From a checkpoint of a small multi-label image tagger.
Data: trained on photos of arthropod specimens (BIOSCAN-5M), 17.7 epochs.
Rows from block 3 of a small multi-label image tagger, named by matrix and row number. Rows with one number belong to one channel. Each number is 500 + 25 x the weight over its row's rms, rounded and kept within 0 to 999. All counts start at 0. Numbers have three digits each. After the name is the row's rms in percent of the matrix's.
After each channel's rows are labels from the 100 images, of 14848, where the channel reaches its highest value: "responds to" is what is common among them; "patch colour" is the nearest of a few named colours to the mean colour under the peak. Only what is clearly more common there than usual is listed. The data: photos of arthropod specimens (BIOSCAN-5M). In brackets: how many of the 100, against the usual share in percent.
# convs0: first 3x3 conv, stride 2 (model.blocks.3.convs.0.weight, 96x64x3x3, each kernel summed), inputs 0-63
# convs1: second 3x3 conv (model.blocks.3.convs.1.weight, 96x96x3x3, transposed, each kernel summed), outputs 0-95

convs0.22 114:493500527492517514462529498508429519505517493545475494470512498497516472446508517489514501467516506489474499480507496524483540488494507481506523466566539510531499575489513543507500500503513510
convs1.22 110:509488516491474482576491560476503449521517505489554528493510508500497532486500505538505528488490497467516512505524497515507514529442488532551527545495549498484518457519495494484520486469464482495458549492520494504469502504512509492495475501527502471527494512479501445478497490463478490492
responds to: order Hymenoptera (53 vs 20.4)
patch colour: brown (46 vs 3.1); grey (29 vs 7.4)

convs0.12 092:481467462494491526531473526501476501468479483499496485481531489501524506462484469507550525512455494511513475488476507501523546515517490447527493520525492523528476560504511489503566479490520479
convs1.12 114:462508484483532506527552510505472479540490484511520452524490441477546493461499520469505488539534455477481489500455489536489505525466498519546505541514540507560490474523499529511503455503498516509488503479522475500520511506499481497443519490496487525487524498481505521524485483485472492467
responds to: order Hymenoptera (50 vs 20.4)
patch colour: grey (44 vs 7.4)

convs0.54 106:504515477468492520511505508518462499470509526527513500517523482492499485518478499544533496491516522472521516518508507486553470518499507514464480495431495493438516505483512505548504555441523489
convs1.54 110:482481491483518499461480461514503521488551514486501489506485497520501458538513474467504529500515489544499490496449556573480517522481488511517472495488497520493461479545485529479503466478507502497501579480477521510477448486516504450503496510486510489498509519523512469517483491490535506457
responds to: order Hymenoptera (44 vs 20.4)
patch colour: grey (47 vs 7.4); brown (26 vs 3.1)

convs0.68 106:522464498492468494512508461465513515483477478513548497517489513514506502465533509494510528495530458494467472480506404509548491483492502467520543512487486488502519493504498488470540516511483534
convs1.68 102:575475506480522499508488504455493505490493483527508546495490497504502484493504536508525515530473508507506510519505498506487491541515535480517510498445474520520507537495504459513541479473544480497531483534507471481483504466524496486518528507509447472498502526501510532507473532479455492410
responds to: order Hymenoptera (45 vs 20.4)
patch colour: grey (43 vs 7.4)

convs0.32 129:533468484449553492534432481535474502481507465475468509498510510487513509503509524517451540489471494485488498499489489492512503532519507506506514534487510488535470499513533510528565526476517500
convs1.32 120:500547488492555521451507509490486502528489456507508515536480492525503481446496518479463494508462514522497478497523495528503485511503499485471504537529500504504516570502519569485460482527526499491493500479503491498526438467530503531487515478497523462494479520511505552489502517492478445497
responds to: order Hymenoptera (44 vs 20.4)
patch colour: grey (58 vs 7.4)

convs0.29 065:487485545509461519535450485507511506496524492534510444475476538473503485472495472491508503495507491482480524511484478474464520496471490486469565477514525495512477485514497441484521536485540518
convs1.29 108:462515515521505472519485523499531535482466500501488489513517504464529499474473479515505497443519512500502544488492477527537439531497462487501498550533479487522484511487551528527503505513460538502516485513542460514559510537511543488469467484507532531510489476485518515507486475501507522533
responds to: order Hymenoptera (58 vs 20.4)
patch colour: grey (76 vs 7.4)

convs0.60 115:515504488483478506482484476494510546470498520528454508528532481492496522494494492490481486493537502509501530467489491480523502557472548483470473498493530528506490504471490433487421495504496471
convs1.60 109:502501449487479530543497450494526539496513512508477538490508552489474469480510501521489527540511485507498500507411494497480524480513489494478486486492491469501516497488491493498522493553488494450513526488455535548454491489505489508561492515492513462489511506507505538482513497467530492472
responds to: order Coleoptera (38 vs 16.8)
patch colour: brown (71 vs 3.1); grey (26 vs 7.4)

convs0.49 089:509515467522551483534500475482510475504509462561470529503469515476526512511460530511487523504492495495500500469497489503512480487482535532510421515518511487498524498493535448496527515461501523
convs1.49 095:543491524508507552476491504554530478516470509519496485537456485491523508494492477549444486461525466489497528524534492517500480525525501511568492508487469473477469470495482545484451508516505529533470517488505502481516487500512479544499540544479534504481492489497512493473505515534493492509
responds to: order Hymenoptera (45 vs 20.4)
patch colour: grey (56 vs 7.4); brown (43 vs 3.1)

convs0.8 105:503499510535501540486483487503504508473514528458488542508509527536507476486530501497514538520509485508560515480527504525468489465517521534572510502518485480476524489445483542463487502509509481
convs1.8 099:495513498510474487518533567516513511503512509510504482476486441491526512542516478528506539476490474455500515505522500532489517450543501494527495508493472485502504565469501537518523537450470498493519487516516566462472488509514490499477493504502493516495471442485483500485515523479543485482
responds to: order Hymenoptera (49 vs 20.4)
patch colour: grey (53 vs 7.4); brown (37 vs 3.1)

convs0.16 134:510512487437486498477540492525492556490485467455493482477476527495525510496491510515486554473530492476493493507497504466521526473494548490428530507516506498526481486504493485499473486522458476
convs1.16 108:515504481462512487528509479484483519564475496467488477493507510490477521488498461484496521557484517513490491453453485433518556471481506520460522508496474463513507488508477456497489493522524468455474500497499482496512496501498513526497521480512529503479479539480489493470463463565511493470
responds to: order Coleoptera (50 vs 16.8)
patch colour: grey (71 vs 7.4)

convs0.19 100:518494547514475538496502496505502495501489501490507484468531519481475523491449479510539510516509503505468471515486545486492503473480491512504437514521486478563464497477497548486457452509459502
convs1.19 094:516499500530492481573451485528464526538477522456525495488537467489498490510500515515520498473494506517520478470444472499505537444461513468509502477500467495487484536520519486489482535464525506475509479452500490535462498482482478474524489499513482459480495498454498466474500529521507490488
responds to: order Coleoptera (48 vs 16.8); family Throscidae (25 vs 0.8)
patch colour: grey (55 vs 7.4); brown (40 vs 3.1)

convs0.52 107:503565492518478497485474494475508507484510520468540521448477505508522535503494505499532493514526476517488465504472531512499546446535507484515483489522517489520463484498474489461533517435482495
convs1.52 083:518463544480480482471522493505514530493481488470498474503499499464491494467525450486472543511479484435489455480483503497538506467512518482495562494484517512562543474535481450542519480508483536497492510531534523489517511481466481472484506475477475517514493512493484518485501504465512510482
responds to: order Hymenoptera (50 vs 20.4)
patch colour: brown (43 vs 3.1); grey (37 vs 7.4)

convs0.0 144:482444491436481496454525509491469535514520520517485457519499554531517504507484503502513501523486545517526496500502500490513493512519516504461460514481508454532494471486511509515476480505436490
convs1.0 112:486505521462500544485495427496455481559508514487497503487530510549484500506469470514517497542472493508521513482471486488550537502504510438470487490544466502466511500492507493472497520548489471474482504482471478509509471469503504480522501520500475490485507524478458460517487502530511458480
responds to: order Coleoptera (38 vs 16.8)
patch colour: grey (41 vs 7.4); brown (36 vs 3.1)

convs0.93 094:485485476527500465489470509488532498516478471497491498490521524505529455482549532446484449523517552506491492487501481549504470505487481527492448480520474516483487492458479540497522482508481528
convs1.93 120:488483522505513496480522540503480542483489543503472497532547484493471498517460476572506491506485500534516498478456526534528500538520510521474520476534499464485507489501497523541506522451487526501473530545491488498509498528558529531526504497535510499531526499475521456483515484545505516502
responds to: order Hymenoptera (45 vs 20.4)
patch colour: grey (38 vs 7.4)

convs0.95 107:498473501552500520487477491527541474489518497518486486511478503543477513471443475475509451511476468507500523462491498530516486548494485474544480499505535496504531466501499457522453497528499473
convs1.95 082:520498519475497495501509451446524485518505485507484518483489599478481471427465487512446512493479490528532515541505487527501476496470486529489472514510520542485501494496517510497471514547489522467511481512514507498521501474479526486503483518494496523488500522484532543512529513525550503508
responds to: order Coleoptera (49 vs 16.8)
patch colour: grey (70 vs 7.4)

convs0.67 104:482513499493520476498478549501509547507517488509548541528503465480477491518514513520479546488540499488532496493464495492499492563486470484511507515485456470508476477480446513509463536465512503
convs1.67 111:509504522439510490476524453552527508547549458471484490527504517489481481526527487511458474551495486542504494453488523517472509476527507513508464471505516516522469495548495528491498517552487509533494550477476498465475491506479493511485511531488484495501473506500486471517500493533518508457
responds to: order Hymenoptera (45 vs 20.4)
patch colour: grey (52 vs 7.4); brown (38 vs 3.1)

convs0.50 109:478509496496512538501527507489490482497495501482507492452501499520524417497498510512521552492510495527470497451496458518546491503521543531507516553481522505459507489508498531524509519453483511
convs1.50 102:509470490516525531497476502498526458492484467488478519457484474524455461515490521492485470475462523530504484481514524579504494488513517474445517519506544529499524505548475521479500488469505480521489484496471476507517515543492532514507500537525516482472515527537511459495496486471537467471
responds to: order Hymenoptera (56 vs 20.4)
patch colour: grey (57 vs 7.4)

convs0.4 122:435498501525529468530478494495554476492472489498514497495521460474497505523516496507521472499497522472589506499511512489515508498491493485516524510523477509495517514479500445499519505513573507
convs1.4 115:534497499480491483565553514543494528462506508534527520563479518446538505461510490552490470495475453515483492487539463453505496459510515530513504450489509490508523517500534533510483509506483513481502509502540493498521496510485503488526513482494478524515498503496510515496457520520514512547
responds to: order Hymenoptera (58 vs 20.4)
patch colour: brown (47 vs 3.1); grey (41 vs 7.4)

convs0.72 121:487460523509454505504547507487534425496472507503531484480492510502495512515486454519550494539512465480539515525514489505495461460489474499475455507475502495521477505488475517505508506468465486
convs1.72 090:507519502502503499494476483541516518490457497513539459529482514470536452480479460519526505472477490488491486476481515506496484547477496494535521444525477506505513485485498455514504512477470495540484533471498541476493509501510500481492502416506472474490504564490462536494482533482514512474
responds to: order Hymenoptera (51 vs 20.4)
patch colour: brown (55 vs 3.1); black (30 vs 0.8)

convs0.64 104:492511471456495507573493479504467526509513526505510505465475489474490507508482529500486552488550459530507453506518490479509502490510535450508502527508529482507485497507530455500506517444483490
convs1.64 091:484529497434502520492505488463482502522487522467519484472509518462479484497536480490479448491497507504527529464477507481529508522511519519502495463525471484510500565509510458503522458544507528535475509475512465507516488460475475499506542533553541502526478507510523511528461492472483521495
responds to: order Coleoptera (48 vs 16.8)
patch colour: grey (51 vs 7.4)

convs0.87 071:532480525514492527504522520512514460489482508467518508476501459508479503501507474515541487492466576508492455472469504498446495487522481456468495476530492516536515488512508465502501500481506441
convs1.87 102:527507473529510480494525495494454560499499535523509505549527490512518469458476491504474527525533498487499487469414459473467496517502491512512530474533482529478481481521522513492504543512477527509538484518513498551492512489550527512507481479489520495504529495491503502508527517510497563481
responds to: order Coleoptera (46 vs 16.8)
patch colour: brown (52 vs 3.1); grey (31 vs 7.4)

convs0.30 101:442508470485496476493476512476467491520497503576485506460483507513485501488499545497529525521536512512491481493464506525469503505508499518496476501505449489456502534454557526521526496486514512
convs1.30 101:514496482477503486498517509525492482457540518495473504481562464507492506503534481507498502479512498515489499467505485492459517503473491496499463498514562474504500528571493447514459492526502549561487517566484508508491491489510524507530498541521508513546476509494498530536511460490488505524
responds to: order Hymenoptera (57 vs 20.4)
patch colour: grey (37 vs 7.4)